Weights of a small audio frame classifier: 6.96M parameters, trained on synthesized solo parts of chorales (CocoChorales).
Rows from block 8, named by matrix and row number. Each number is 128 + 24 x the weight over the matrix's rms, rounded and kept within 0 to 255. All counts start at 0. Numbers have three digits each.
# fc2: second MLP down (model.blocks.8.mlp.fc2.weight, 160x640), inputs 92-183
fc2.8:116141131165170113108146133152137154117108151134168137124105120111108143126116148145107159147138097137100128101112117136103140132078123103165128116113170128107111150096172128106122197111114129161153099139134056128107125111166146153188106134120097133118090170158120137161163165
fc2.9:122126125095097140095138137120107154126135122129124110110125133193121142130192122174115089165137167113115122099127129117138143129099103144114099105121119167125138159144141109102140176123091148112126154116108144128151097144092114116110163106095114111089139136155141114127130139
fc2.10:133133121122135113164138121113108115136119138123125120130174170156134134114091132095149148134098142127143110163164099128169096125140140112130128130118129155108114135126183166136112114126162126114116120105120105141111121135156158116128092121126133126101183106106162170155099140
fc2.11:102112068141150136129104101114137173131195128122133145135133115100124155140151131100133115164126127115098146116144130129119119070125107093127080114125127140126151110145141136110113142122117107149115129112122098074111089122158104130142097145147140109130155099161116128121127138
fc2.12:146116101174108126123144115148123112115178130094142154118100137162146145110129133130148103134132163143150131164119099126089116091094151099134156134113116149104108134125096157120125123179113104158116127158098112120071096160104145127135179100128148157170125131125116133130112174
fc2.13:165114169122175107095126108099169141118154116174163136110128135153105092136122121131148084153093141105153158099128119135154163125165110096115140153082079114165154142094144112109119156123135089127164106120131096130099103109127164099125161124126082145105126134136141174115131136
fc2.14:136086155128111095133143101134139131075094083115092092116110138183142122124170118157131088083113138099117143134082144119111138111133128097124109133109110117133125123149115149111132139158158122098094100136138168087120114141153172164106062100143153145123116120178169113161127136
fc2.15:149135111033086100137143085111111137083112128167152147125127118151117094139155081116169152140143132141106092106118131136173119108156126124137125155151117166144097120130146123133133136133110164180155181107072183142102135146119115093114127160105148130112102123108107130132123122
fc2.16:113160149154119089144112147140112147125077160095099136152145152108127178136115118113114119125128144124154118142180157148118148144100161156113138118110146141131127129084140136087139125144074151128135153110131121127162122132123125162118149099139151143112125172107120120138158122
fc2.17:118088130138161113113117101117114112137122121106137142149145125145109097081150160101091121153156122123102121142156128143142118151167105162114144163094108138055133159118124136142109104098160134148133124138127155138144123108149143165140120084048133131177133143137128113156131117
fc2.18:153130176133136163156139113145136179124127115128103135127102155125122099148109127101083137098150143145129119100157106146102132116142179117127122102131089103133143143157074087085166147114123117152152121113133149129116144110113103118117112103139143135121074118121139156143144147
fc2.19:143145115107115080123123108081140141114142141100094146116101111162100105115121107133171157095149165145108144144125128122125158135127107114145118139129125140124117127135143134167103105125144081148071130135125121149135156172074100114119141115137166102149122124136131118142118161
fc2.20:109106139138155145137090145126162150138133149082159112097136165091148146165141106145072157104137151127140104158086114116118161099128116149129146135114120131122122146121134129088059116115111120134110142146097130124158098125090127133089119129140082137140121154098083140147156181
fc2.21:134104112173147118116126138141146114131082130081117127102155162151161168122109124137128163134125202126148135114098108148136123137122141088134139116139143117115099150105135129132135206144125143149139125123131150115124117142130103120103139097120112143133103138096113109119168108
fc2.22:126128127112109104122097149092096136158137101129149092147098070131121152094144155168124090100104083071160110106188134126123115096121117106107093125160142166153100109118137105130129154155157179150146155152117139150106134114090149152114162116128175119118125174126119105116156109
fc2.23:115159100144151134161128133129113155122150143158129141126139143136117169099126120148128149130128133133135099139127143155155126156145146109131091169135137109097106128128110118123126170120168107147116125132068173096110144080070185160116149133127134081185117129118142168139130127
fc2.24:161162131097149107148152127110129099124121113130107147135171110109113130112114150090156118134116153134130112102149121094135095098145142147104143126137159121129098137104166100110172101095127134168166129105080127140142119159122106102116141141117131085138152141132119123130163120
fc2.25:116148118123177087110147122154114194133144101112125152130165069134139132134085124158145087127151116121173170139107130135101122089107106132146150135104091129112143151096118095129092119094115087163125127134106143146063159159176150097113124106123152154184153153127149118119153142
fc2.26:166122139152154155088118145172133106108155119116163118141146091104136134103119148145135190126139132126124133092101113160134141155165172144099136143070142147100088136088130125124136125162147157113124111126104121111101099123114131123164205118142103109100118118149087160127130115
fc2.27:140187106173133081141152104125103115167115148126129110148133137113114139128127148181154126148124093167180114137108169171139111129115155131135150093144119102136119122145131122090167120124168133148141121145169102116155186151152126129133158157116124129135104145138099121122150111
fc2.28:124160143121092140099128144118131148158101122114124139122145140146121081133159110145096125131087083130127144156145139163170130163095141152114148064111138129099121117081121081058133111115108163136127109140144092123155145109189132187125129094137138109101118145149139127104118155
fc2.29:117100146126159147087075091131116160146151091167128117142137156150174106139097109134131131081122145130136136137115138122131124083126092081085085131198082152132128138138084120131168141129129100119091150151121104099117116179053136086108146110130139071082172143136138128127109144
fc2.30:115143106112127148069114138111128154144124109109119071118139173135119160114086107140143135143098144157090122146133138122089140085145103139079166150165108084134149141129123108151142072153130085165102146136132158150120105101104108191137118156113124204135118118122167133110066151
fc2.31:211136146151143058114158138118137066117085156072151108100121126150128129117118133092108137128128138090089159137122120087123076098126118151156123089116114116131126129089117131093103149101113135100126137148093053175120091123149133115156114129110078121164129174117121140123138111
fc2.32:131106113179143120162124106117145095206166141120080131105113097098091117126132155108167112140124093155155165143159157149165089168125146169133093105124119122125140095135178135080105125119123120050121129142133133163146098117108129144148127143170165099109166106124122146116137120
fc2.33:141106132127170105120147142141157155100125133138125126113065134120113155171067139157143125127132138127108110149144138147119129116105107117108099092134123139125134095107121157170144070125066118099145105127116158146150117154160132155132111143118095172075113098142101126192146140
fc2.34:079129135110084049144145100081119129136171135082168092155124103115156158152089167130152122144111138105172121114148136103132124144118131072102123105164128110116142103102139086102153135130106092133144132150108115107132148140135124153130149107165144103139141141130117147181138085
fc2.35:111106127149141130145156131113109118193132151160127129143143154112099161132143130142104126118148154146120113124113121156135142156133171140112132152120116115132150133094116145127133166117144155108125103132104095128130135127148137113142113140127110117155166105101137112137121111
fc2.36:089159113166109117107136094105122110092140097138165118119145112085152131121105119103094149134160163105158129133090135122100141136114130115096111125135130145131116081094136093155134180141111157088146118154097155146144115149158125141091148069142143137121057149105097192131099148
fc2.37:153113115097109154077093152139144120132183147145110142133138115144151125152126114162097134150173147135144092151096127137107136130135132083156120101131179100108127154135131110132097148119098110134130107139125146124137120133119137127134179145119091162126129094137142129153140113
fc2.38:125115098096119143145129107141098112160148101179127141097151131135102157129077115141098104127112191139128131131116148131138126080093189169139139119129109109117110114108142142153182073109105158117154071114133128134143124147130185106134135144159125150129113113145120143131145111
fc2.39:148138126121145094148110158110133070135143133133105145103132138101142150147119135104153063121103121140175135067125095139134098155136140115114134165160178110152077152135171144131155131151108137112138126110159135080151109148130135123135145104116176151156180157136131143109104109
fc2.40:111151114111105135146155127125125112139126107087120130124070146092131158182160134150183103083115103192126111171149163148129111117136070135129105142141157159120145118094094142109085156120129075116164168085109089175119112156171135099123147126144096125115132155137128113104160115
fc2.41:157101117131121141130137140125125119080130122097117092151129113136138138159101135152130143116151143120126086098129162131124181142122114146102105124131100103131120112120128095116081149136114109097124146147137122189115136146142168126089156146117141097071108138120141137144129121
fc2.42:142156113137124148090140111129166137137191121138141142099174133141143064104105159152139096122134147167144133123130153136147144107126126093143129101157078121081125177115099090132160143164111115127065154131144161120100138101122169145133061183125119065133136128073128087142168117
fc2.43:115138103107136161142125095118151129081106146141126115127132140129098182154107135126198127114100129116141150117124142098141161130144102154174115116117112153139115185148145126133096129123132095171147113153102155110160137144143114122114114125153154114136134087117188141153143136
fc2.44:132145108101137110214124150103098105098119123139104142151178098100132181142112150133081108118095109102151082131171112107154126147176135145120119136141118146095123174078111177090117106072076136190110152105138104141099126087128061157078091114123113169112177100141143088138157112
fc2.45:142175134105147119141122146157136167120117136126154125143082126082110183132137150154156153155082129146163141127122118102125109116141138117145075120097134133092131138123166098140180100100125128151082130109116116127093141110157113138126129159132148124143123117110117164128148145
fc2.46:122121120155115123131124137148128137140147151127130138165172114161186162120141108139104124121108119118134127131197149087104109153097104125092190126112084140106181104110141139140059113164106117140110146169208136108165163149155097108133118169161119129083168134133169134154123131
fc2.47:121167161108155149155154137150155134146095110125114141123135124111139142157135127136119138123112163119156147157166143160140109128142122141131093098117129087101126119101142146108127127152091093105114087127095149149154118176178147097162144174135152134152094105104101157114146159
fc2.48:117175103151132110072130128112102167096062160155107129128081130147115093117185119148119179089164131130138139139086102120123146134174100127174188150115135155121119142127099096092144139119178159150133121123101123125112122127082065089137121109128135132127108148173155091116081127
fc2.49:141132116114166141130192171115086131114147115111162139152114148125118083123147118131144134111129090155111091158137108142152139139089130111131097132168144110171179117154112121100095154141120110119109177132129128145129110127145099098133133140096102099135118111128167147145087151
fc2.50:127092143162082131184146164112135080145121112100146176136154127111083099106118170118115137148107105142135093157163114150125102166161092150107110164111119164110132102108169115180168078128181145136118170111126190115119102097123064147120121156114085081103160153130111092134103202
fc2.51:140112166137115095125153155074130053111108137151148131087153129123076121147127136128088113079123128137130151084078125162129099114098100078079126180109132120095158113107102091128145165185133159124138155124125158167094129189121142104145136196161128117132106118120109106129135123
fc2.52:115160096121123079134170101156128118156162132087129098147142094157092102130106104145096117152151154155095124070113139123140094107145123132132141109153114159170112122163126093150070160129123122118155112153148172146127107139165144112114162169151126122139108139135136115156102117
fc2.53:124146113089144124114132154099138142115127119119121120080107106123123122143146163109120104104135136133139141129083116140131140094153115118090165168116118084121125152141102150111119146165139142175130089105108125128103078115162097149135114091163139121085133132107136120093157146
fc2.54:130120134092143110115126124130143092107080139110122143117092138065101081128132130107144122151099144138134102115117095151132146152152131115134185192086094110137095096073148136141126106100159098150146120135140108165106131119138113138124148120107132140156126109138139106124117109
fc2.55:127107166141206129127148135160144124102080093165123124138108082120137157175145118126158125129118168165145124124157127117124127150108077145084132148147118141162133114199145104115145172200116151099133145112095112162123128108150124142128149144116159108155136132116094123081215105
fc2.56:104153128132158139108091158135128124138120132138134126132121084127117128117138104155134187119113090079148106086128108127121138144119115127098096119105131137136126136146118109187172118094123099113138124109082128152189150128126148137084107122121139120102121170134150110099176133
fc2.57:113095098133161077138146138116154156113126146121170103156126101130116150130131109115157114125146120123156116084117167127123140095100106133112104132179122106160141119134119122094141133113125148107136153131127117106125128120110174136134100087080116131134111110103167131182186130
fc2.58:106105143115131112151137146121136149117155137109079125120111155111113142092061132127140121140109106147147129089146096138139117153132166120137060150163106128114124125102129106124131125171147127114095196123157121068138111125087121132154125156146127136134146100087134137113118116
fc2.59:122097163149151168107145161137181138087138107132136165143131119075140120128158127116131109098120119105097107122137140128142103163133107128125104158105116135116159159142113169109126057135080118113140141153129145103092083191126124160115173143135126124166144123130154119150071161
fc2.60:186149142075127126119125128127119105081128128106131128089108107147087128138128152195126127087149107088146103138139119125157094159146106129123113133139127145123146120135107152154078137137119124109165085163128129086144116121151095129118120116103151138121114093112166162116151099
fc2.61:140106122116092127135154130113125114097115122161141132126094122117121122139117123146134136147095173133121113144124111142112134149113148152129083111140162111139114134110141114118140120133144124127161131136119119143135114133110116141172122142132126104110133112126128108170130130
fc2.62:100123113098144119160096111105120131129140117101115141124129144140171157098166149154056147119125129152128154103126129124103131158114129153148076185120130129145143140113114184133148138157118193146126143104168085133107154112095116133131134093140134120124113078149161155139145126
fc2.63:089135092164116161170086148079128127115099155133107118080091148148095143112130101141121153128144158152133134087110142116171138129097122110123147107143136136111155119115127143106112126175074160114129160074122132134155097117143138152099173125135088166170152116119140164159087136
fc2.64:108129108133099126206151123133138124106130122124184131157121154121111141112121115143130105158094144143098134149113136149121072113130140107171151086142108170127163151086082123118156144106160108153140117102153137128122103122124120130123099143097152095138165115145139177125124112
fc2.65:151126082080133122128151114141103159129107141115118155075192146180116135130105152114110146155140120171133126146111134172139194113096085138156119116141122118164163109105145105125121128116109122115132131110143108129117157117107159154111169103113125125104145119113161115108113120
fc2.66:131100149115147166133166112135122122139076145152113107127082123083090131067105158133126132133126126136085104126134099176099102118135112144163123138153139148155121116133158125121151095123147088087086108126135104201130175151126148141141152139158185128098117129117092132150151138
fc2.67:144066104075173110123138156151135151133123077160127120118128153138101151150145123109127117148113130134120085090162145091110171124076130103093149158153078147104102121160092153148093115127165139071132056124106174080133135167115147143119145122136097149123117106125132117093137121
fc2.68:141115162092093163171091096113084163154147139157095171151111094112088109147068144122150143115129130123139173121116127121115166095112115114131141120169103101160108142108123118137125123153124151173139157105120121082136115126136111180146123188137161141148181130149147090068172134
fc2.69:084101167084146162130129107142134157181121124163091143052186161099111129118146114117096167107131124132189158143136093134072112163117136109102153099113140116112149116158114111134114088167143135111166159108138116115131138134128154121155119173096138151111135149129125121135134137
fc2.70:156116132124152115132086120138066117135129126120138164176133109162078157138087127104117092159128111170167125145134111154152111100177139121120175104138116094111142122150124135127125113169126107159107122114122142158159110101122119088151115165089141120098109126118119179169101086
fc2.71:108111139095094080153118097137115121140098142064110095173155131104111151143112114074089144106145103124126118100146135091133166142108109156131166130134105125170116086108149142112160129097108096130128180105156134165139175098155154141110158101110131134125111168108172134144096107
fc2.72:107127096148136125137096109117094091125098134107117098139163150088155156190128171132177159114129119165136113143157168117148125146152127132183153126120126136126117128170167146146157107110162113094113130173124171170177148117124114105142080148127122121139113144148151164166139157
fc2.73:125149134112145122100100116137105107098155148138129106127099170166154131130133145126174101128096123147146151134151146128092114144117119118095157136152137151123153098147130118127127153136138122116135103138131114081124104137122126062131106109132129152105135118117130148153100172
fc2.74:132106148110135126075117116120125117147151185091125090150137079166105150170104119124116111142168156155142131102137147103136123106141136126069094138139104126116124150175156118142132155125113133105107116119137132121155148071185133147139148109137167134159126155102111124129107119
fc2.75:139116181167134131110141118087104174077115129130144102110084107161094114135120095088156115117152103135120158113120101092156112111125165132132142118119128125111118126153142104162138120113130126121199099143144108126090118148100153099107122117126131155142149116125101160113110150
fc2.76:151150124148132161141101141132167107131152123107171128139113147113110136121096146133159136148107091122129134168102155097123157141098140152083158089135132144095113134140087150113129112146104117146118130148112153117161107136113172140162117165114133145137116099150143171125124167
fc2.77:132117139146153153096119121127120134121141096131118163182114119070132147186104144115129126095096126146130131161118176094086171085124128142133181170157130100145121137147154115130149127144115097122134136134077130112119151095086172135128107120137132079162150150082113128125149120
fc2.78:114127120120148152101101135111084154138151094165119139116137151136101152128119108153117159140159153179130163121139096137121128118131112090138117126112090113143141147158093100135176105116161104112135154109142123096133139156143088133126111157116109172130127106135150086106108123
fc2.79:150161131112144118102123111156135127146080122131127143106164186125128137129120187138121148109139116116159100155144172103138130089140167122175125157126079128154122144144123134118162140139111141128139134123145136137146125164128114132120142114145127160105113106122144114117113158
fc2.80:124122140107149119128105143154104130154132128129121115112096155140165138137111090124144120142143141133080140135136142109156137152116156128143093142145120110108131140144170106108156116147121176143114162124118100135129101124151133139100083129102128164095127108120135151134086082
fc2.81:096148091164139094151128136119125143125093156130099134117163122174138138183129099115165115091117115134156126119127111142161136128128085110152172113129133141159138125166140134157132131092152111138104098160162125079095148129153141126091087110128147151104148164124150119102129116
fc2.82:104156157117119164138117169162121134111135131143142127127116146153181099141118129087085128154150169129151150141097109127149092119116109158127163097173130103108095167139131119140143100134116138105113091109102134135137150127053106127171139098110105121089167100153142097141119108
fc2.83:148138160091104107154134163108117132152169112131156112121118126116098143107125129137101111156111144137103126115141166134116151141151173128128098115101122115153115148094130135129102143131149149109085164113154134138120079140140139136114103142072139129141134112118160137140105128
fc2.84:113122174073123141135141114133123147117131078139130104099076156121115121114103111084119132134138123115130132083126121108168180120097147122110114181082127134138139141125140137149139094152149149110102090148126159109136140117101109124108111159148112130134138153108122118164158123
fc2.85:090127152167139088102124088094133116121130107116137143132131074114144127078082113164106123106129102147147116132104145143061083113105129120102115093124120172143126116131126112148135067082136125083110133168133163097061127139189179177127092085107136144121079124173131161102154098
fc2.86:147145106090137100107092149141122152126097146151089129112068150131128102117113158144121122125112136136103097126139089111163044149149075126081156114102174135152142160103120134117134119121130122139117103124106090056143172129107075155131108121131114124142127118096113112115140107
fc2.87:151121133129130112125133105138087166120161099150167112090129122129119127131135105109133156131079136153119088147146113103156157121083089148114099187127124107085112138134168129132114095146142146137150096147142128161131133066092113167092113108175138144156102127111117119122135171
fc2.88:156117152121132153178139136141154106160161123101134113066153154109153115118153142120098113106146147135154154075070111110150138113165083099136166137122106114102129115166134177113132109136153084175118124131104105131108090144108129136130180129113095110154123106140090117137069133
fc2.89:147103147118117115125138134121135115132117124114141137108146153128157156089094135129118118146112120131158116139111143127135132138119127136139123135131143122124133080113115106094104130095071118093122164153091106155125146125118127147149115145137138122137120119100134145103116128
fc2.90:121150102125097075160122107144153142133114110114156129137109083183148133148158150107169121096126126142101115155083110158125134120132107144139125067139102117148137142124178133102144110113131137136105120134120135113141137099147132100145132134163140124078105144157131138107143156
fc2.91:141141190140121108151163089145134169144101111139122119105134129129150144161110194169153106125132143114158135078129149139140127141135158137084129109124161080144154098129123107097102117088138115130139164134105116137076118141090163143133127159165135149166176143131141077137167101
fc2.92:111115144100129125158145127128098069108131131084096124151142136149114160157183103120078097086134114117133160132105093071105184126133149115116156117099115165134156142122097072136144117118144097154129133086109119150139133135131125106114150123138074156127106162085160122132141133
fc2.93:125149134133129102138137120147111121161124114097141153123133136097127129143128119142167134149152181141124140141126135109102144140144115171133130140119194162127100110113141132140147126134131105124138090143092134156122113119096138133135146091112119141123130143120074105117137140
fc2.94:117090114152097141152126137120109101149156130097175147117097160152146097153100152136101100145108094129170167087108130108108122159103116107163101075115135151126153121137114139116118110134192127143114167140106166104163113154087126138130116145157135095101112128101103121122131140
fc2.95:097109125157121118127148121116093098184124117155115121126108105086158104104144151163109110123098145148139120111080132139064132081169166117109105053144148118085144091126138179135118161110106154161108146127141122077111146111125145125149123150178139175118100128143120134112123157
fc2.96:096155080141161124152160101117101123116096136147158152149204119134138125117130085087113149091139138099144116122134137136123113119134101126123166056127110147152126083128107166110095113130171097134144114074104174184080129113144155103153136159125104110115137152168125154128129119
fc2.97:104115140094149095124160121115143069116139143130106098112123114131137160145153125150096082145127129170166075108106088095125121125133170127166126100128113089144109159111121143134102104137096158117125145132125103113147098116167158140150113119131119127098113123123157105110140118
fc2.98:136138121129120152136152117129129150116142122094125129153122090180114099121107100118165147101125154129152138130127119122122127117127104138119132100120137106103141114153145156109119115119111100125163088149088122102069104102138105123123118125140152139115141126116119143115196070
fc2.99:159133142133113135130102122120122132132136111114087141138126117093107108140130130159113131144126093130127140119119145146146142156123152146144140073115142126123132123149147142077158156148131122076142126097116143140134126100150136117123136152169093166161114114117092106113122111
fc2.100:135118070116145151162118128107110146114099113102146147173131125093115088130068122132161103127154093156142074111164124143126160149106143120123153118081148131170119128106111089131159120116120127143145150132174135119102147124114096137134145152102107135142128147103127131142096131
fc2.101:134144108158159103119117099132137131150124121143161137113134110150125106145125100146193083140121142136147110141152133160098150163108105121113129111111093131109136115127111159085141135103107149127168139132121132148096127129152112164140181152128135140125092115124117141136104129
fc2.102:138116132145144126124153108099122133104128095127113130093172152157130119113164140135139123146112129130117144140134129153143137115164111156102096149089158161101129132140103118149157135126168044131127168142149139102081096107125147069109139128114097108117146119153104144140140087
fc2.103:158146187106132086142128141140156124150143087134142132132122102100076168107141153092130152157100097134124116123105155147149129113141117130115124077126131143132163191134169147168148114125083095079131124068118163164165123106127141143066097111143160117110133065116135122148165155
fc2.104:068134152144134122130151108137109114096167142106094147121122127101140099134082169134117117126144153135142118109134129142147092123122082125103135133108136133140112136113143141097103117118100088126086144144092125101109161117086120145141149070097156142147128152115148125112092104
fc2.105:177148109153139128138139121140140126148094138093127118135111133148145129157111148138128080156128153084110165142153134157101120130150134149169129113129148113067095152126119133153134139131138143120134107117118152174116089110153113147109154135166127172152150120199090133104111113
fc2.106:149091124188120117131178082140129095126115157149106130139161143136121098117183149122119173114132089119128131144107158138140167114122139139146087116115148117148140103137153145111111163134134114129146137161166140119150130151109159162131133122171130114106195146160162144141135134
fc2.107:122116128140103115167133074144123157145113118098139166182129146101122122103097144179158105119158138102123143130081112141110139150167117114098146125115152135097109125112123145124090067123108121170083145125085111139148130115115102103150157136123138117141135145111090149163106157
fc2.108:141169132165135152116109159120099106127202137154109107118122133185178071079146146146115144116150155144151154092141118145109090138129139107122126117180106161122104118108111114147144168132115149107127118122120137106157121129112083096138102104106117135158158134086118153139124141
fc2.109:112145120097129127138143147126075115155118160142114156112121150102135109114138171112135160116143113136114113163131095180137128122120091129109116118177111108101091152111076116107095129162132128116129116149132176122121112131125121171114144185114150125140133095132143147120108087
fc2.110:118117149161134138127116190135142142120108115157099136132160098196165120191087094109121126132127110132120126160177121109149186100091117128125152150134118135146128134117082112115093138101076167146163140089098144136106095089101155094121127102143131168134145133156146093127133124
fc2.111:102116111152112132174113087131147129100117160176093114105110125091139161125114148110149148111126115145151141142114118135140122106117164151160146131167121184125135123104160146117138132136148088162124113133117124119113137150078109143142115113088089137055162152136113188160175145
fc2.112:124125173124094122135126117105089074162159099128139175102072137194192127130068137155167152152115142143144141148135125132102112160104077111160124091120132168076134121126127184116137144149106085147097105086160135141161135107134118129079169090139140125139128130130160145146123112
fc2.113:124118157127118119149136115162104161180142174114125150159124152112110110130140103128160099119104135141134107132087093164153174153121161128141119104125124117147142130137142147129118087129134163100168193144162116179155158113145106118140137164142098137088139105130130134132138124
fc2.114:167170155123128147136146153133129063145090141121126135122086166077095152142168121125144120112111134144102167152121120109135125091153092143091144146152146132124078129132127149117097119114116099151099136093102159169116148135075147163119179158139140155132142111148115136131136130
fc2.115:132123146151146166130110152142129175149104132091095110092120103163184156149098141155118144119113126133152149147128147142169104124136131148108123111100110118117151131093078138113094111138184128117114110127140129140075122151176139135126105096131098140114143125101180097105165146
fc2.116:128138141132150135117125146120098123106153150113104124096130126098085121117114133119105150112104116072096108119125133164127162115135136121114059118079114133094122154110115145106138159139142110117157140164107126151134111151111099133122100128131160128097135139155115158151105118
fc2.117:109116137113157116121131125120074128143130149143114090113087097119140105170131140108141127169110134141145162156128110118116121168122143141131114085132110119160123080123132116125156142133088106087111137142154129137147210102133092144139125161140148103123120132166131118109122152
fc2.118:178122121155135124087157150137143121105131115161119158152105128145121146167101206109157159103143071139120142108110140158096098116100110116151112138136124152145166091126104102108075095148153152115108115097114152045132145207119149148128086085125118129149130110120148100119130124
fc2.119:109148147123113137153121127118130086133125105122131134090098125143140147138148063140131096141120091097156141148150122115122099148183099151088116116145160098153136107092131132123089110131144137136126131128108167114099080145113120106127130126132124117141128107127098153082166135
fc2.120:093180110149126118133129107097119154135113091116126132128128066134125122132175133142139112136149169151142170122148124159161137107138123151116133138132097117149148078121122120081135105114149171132154121099141100145116135116123119133128134129114101140121128101130119115117139120
fc2.121:104114118149141106120103112147133125139093111098090136096140145137136156130111120126072110099107168110167125106113134062143086117140141139141127098111124135140109160129117138111138101163142122126144105096138117138135107140111144063162143071112123133119130139144129108101087106
fc2.122:141174138156165144101085153110123135143181130148137137137138126134118131141108148135151110153123162100141126146192108113098167090141135121115117116125155124153122163156126132102116154099096140107112172094070148120096140125101124126098183141105136138161102099119072108129150189
fc2.123:132158117167146134129108128135132100132131129167137122116134106077090107131151163156180088077145099089131117151136156149151130138148115162144138094133146111147125125111160122137110144152145147102114112130119100122131153146102165082103139131099181136135168139137131109119111129
fc2.124:082118147124110127161162146142139111072121116140131119139102137128124157124109106125131119110147115127141137124123140151117122169140107116107149111142125110130103131108133149152160101077174086156117089125126094159159106104109122151092111080154115120122145148073163150144137137
fc2.125:159161133106134115122122134143166153116117113149119132135149136149171146033182154122086126119127136122140092092124094142089141142130118108136135115118184103093085146151099130164156136092148177116190145156168167157112120093100165109104162165106117148155149117166145116145125111
fc2.126:155133113145147101106111139155134151091081112134086110132120126117142080161128092138140125134127085102113127149154070131146139130140114150151115113091128129154163107112125130096101173121180150119132081113096166139133145134149106154116128103102131103127153145137112091120110127
fc2.127:142161134118081114097126114137108150128141150137125117182101137120156118153145165159115107095135137126123166097094136146125124159151153133103148125174113132108148102150167115165123136132119098097130142118175128092117110135155131146122128104126114153142124137143124089172116124
fc2.128:114146123115128121134074104141128094110063117155147165161157113106149125118108121110111108135134091078143119094151153150138111104130110152144116155156149177118079133107173133067109134149140128135091116147116152148159145127112121121128165085067131121108120148122151131099122173
fc2.129:179211148113115144146158165099176088116147116138131141075089120108189150132151123149166129184146184153120112152165141115126122134104079105130149114156141085130107124128107125094181134137117104145116123121163127162151114127157153090159146135122163112114107126136137142112154094
fc2.130:109116131145084155132125102133126114077139139099156111140145138140117081169116121142104149080112137105085109131127132098148177120139103122127125147103096137124113127071110106142141119118182131144122106171142148075089118107152127144100092084118144118121117109113136129070086121
fc2.131:104136064195144142147115117137104095138119134145100142174157151155166143187103159145109147136091112141147138134100146137096157151123151100172118095080079117082130120098124130105125101099141168139104136130152100115128150107116100104126193102154160092143108139127134114134108147
fc2.132:119145142113100136113174104106119147113152104140110138144077072170147103114095146146099143125131133157093143121129139112125143121132077139171112152129131166111142106156124101150143123082106092113128145104163147139122112129092114130135104115126102152120128127125144123123086108
fc2.133:126129117205120119152123119124148093110123148145121122148122151116082126098126113118128141144111171147131090146155170162088098144117157107116136105184095163140135156124139124099121162148126168145111131154096101136124141146157130154099095131158151120116101164139120117159137111
fc2.134:076107081085080161121079142161188086124080122184137094114126132113151146140164093111124143119141127159158097144143098158114086150154132128152156134134129152139131117117113120129156103122111103109158068129108120084104105127103150134136153083164178128074110143117117140150160137
fc2.135:127066120104093142144149090100147086154123123126141143110150136123114149110070133192118119122116112153090127117135121121093107088110103125095104142134134096129140175157103105133096112144137159158181101127122105125139085138132148164107141185137148188118125128102116126151105102
fc2.136:085110120102115130105133120163106121152183078132115115070145150137136124114113126131147101134131062142116129128123123141148110166113117142121126137149138083185139124092135149100133134141118127130124138101090182132083128111102152122098187125131096109118111144130120114129152125
fc2.137:177137169158119136123127139097160107143134150086155139147145119131133107149173122106133109093121110134146148130111118077080133120069101135127126148129144093148083141197114119135113095117165174122121095120118150120122132157122154141110152120141118113150130132099149126146090200
fc2.138:109118134088138103136109115130130149145094117148124122118135166113155121129109126091100104105085099128133144107151142091117127141160142131172155156132167155131118108109138123156105125157142118142139142117125135145150131151118110182140166130086112097151119163132115111137146150
fc2.139:150124169100115159111091118140078121127115120163072117133142085098146116169138080130124100127147086101136127139158096144125159159134106144123109100116111102147095100133113147167166121167123113161145116144129129092155160115145143105096137130145141124107102144147089133116096137
fc2.140:104143136142144163148123135141134096176154137124154140160109138114154140157119124125145168139139165118136122098105129120118121108159140127094121087126107132116134104141144131114166115133117164152091141119146153109131132108121135143154101146155138118127118108113126133132161116
fc2.141:123146116118086155125094144153116113175107169124096137141096148079153076160114118121108114103159148183117089113168093113134146121101136148138133099157095124106109120152111107191129149114106112097147133143105144186157128141155103117102152180153148105094117164128132114129166131
fc2.142:134123103147153141165099148161176130121142140092176134157172185165144149140151157096112117126112169092154122174159140114101079117113108155157117096098139128069127108141119174144062108065084093150108131119130137109128088142130097126132136094134092140092137136153139120114123101
fc2.143:134119132144092127161133113142132101105152122142149134138121090152124110148120168087138109135093093136148109133151166094187132122089148143136146122099111120135123093112116133118096160127128119134134095150113104141116086086150161133150159137060124146166150113144131115131129107
fc2.144:120161150154109130127117125134144108142130143098121125136114096142120115113141169109171129161165166146106133121142102155080115133086188153134142093129099079115142139106147144141149131132093152171110123089161103148120110175163120095153144131071152140078139116145129190154161102
fc2.145:159138164146146121097151150112171132108132066163128105133162114149175128152100099133086137134147117113093170132170116153085090151139174112141135194144116095128142128098130185124147146137079123143141091157104098104096149117161130105146115053103094129149117136138118120146097118
fc2.146:117116116133109110138114118141147125154135120110069133042159120155131148119138145146117139108134150083122137128116113166125114117139134122152133128128078119103142176080104160128138120132124097100108093090102118129149109127142180140106115157132103118122131108097164111140105152
fc2.147:165116158153091091112170081098130158135132092131131152179192096116165103135133144154142124093181136089099162127118137098077082088118168125138141127100167133106139136155122101143092103064157174094133148150124128158132112152104128149106158082090139152073108134138151098127068085
fc2.148:174128088160125133122145142138092120129125092098159151158118085112085114112105175125135097147188127112107079111143149156128204139167073139125129118121123120111116143128134130067113169144113137116127151135124133124117099122159134091122123104124145113104125140100089164106142154
fc2.149:124139096158152102147168154141072124133115145135133137123142134095107163099147113133160122152102176146151145097110137123107132102149091161138119148145104133136134110108124098134119091095141096127193163141117170149133137100116103154112132162173129150118116153201162169111114169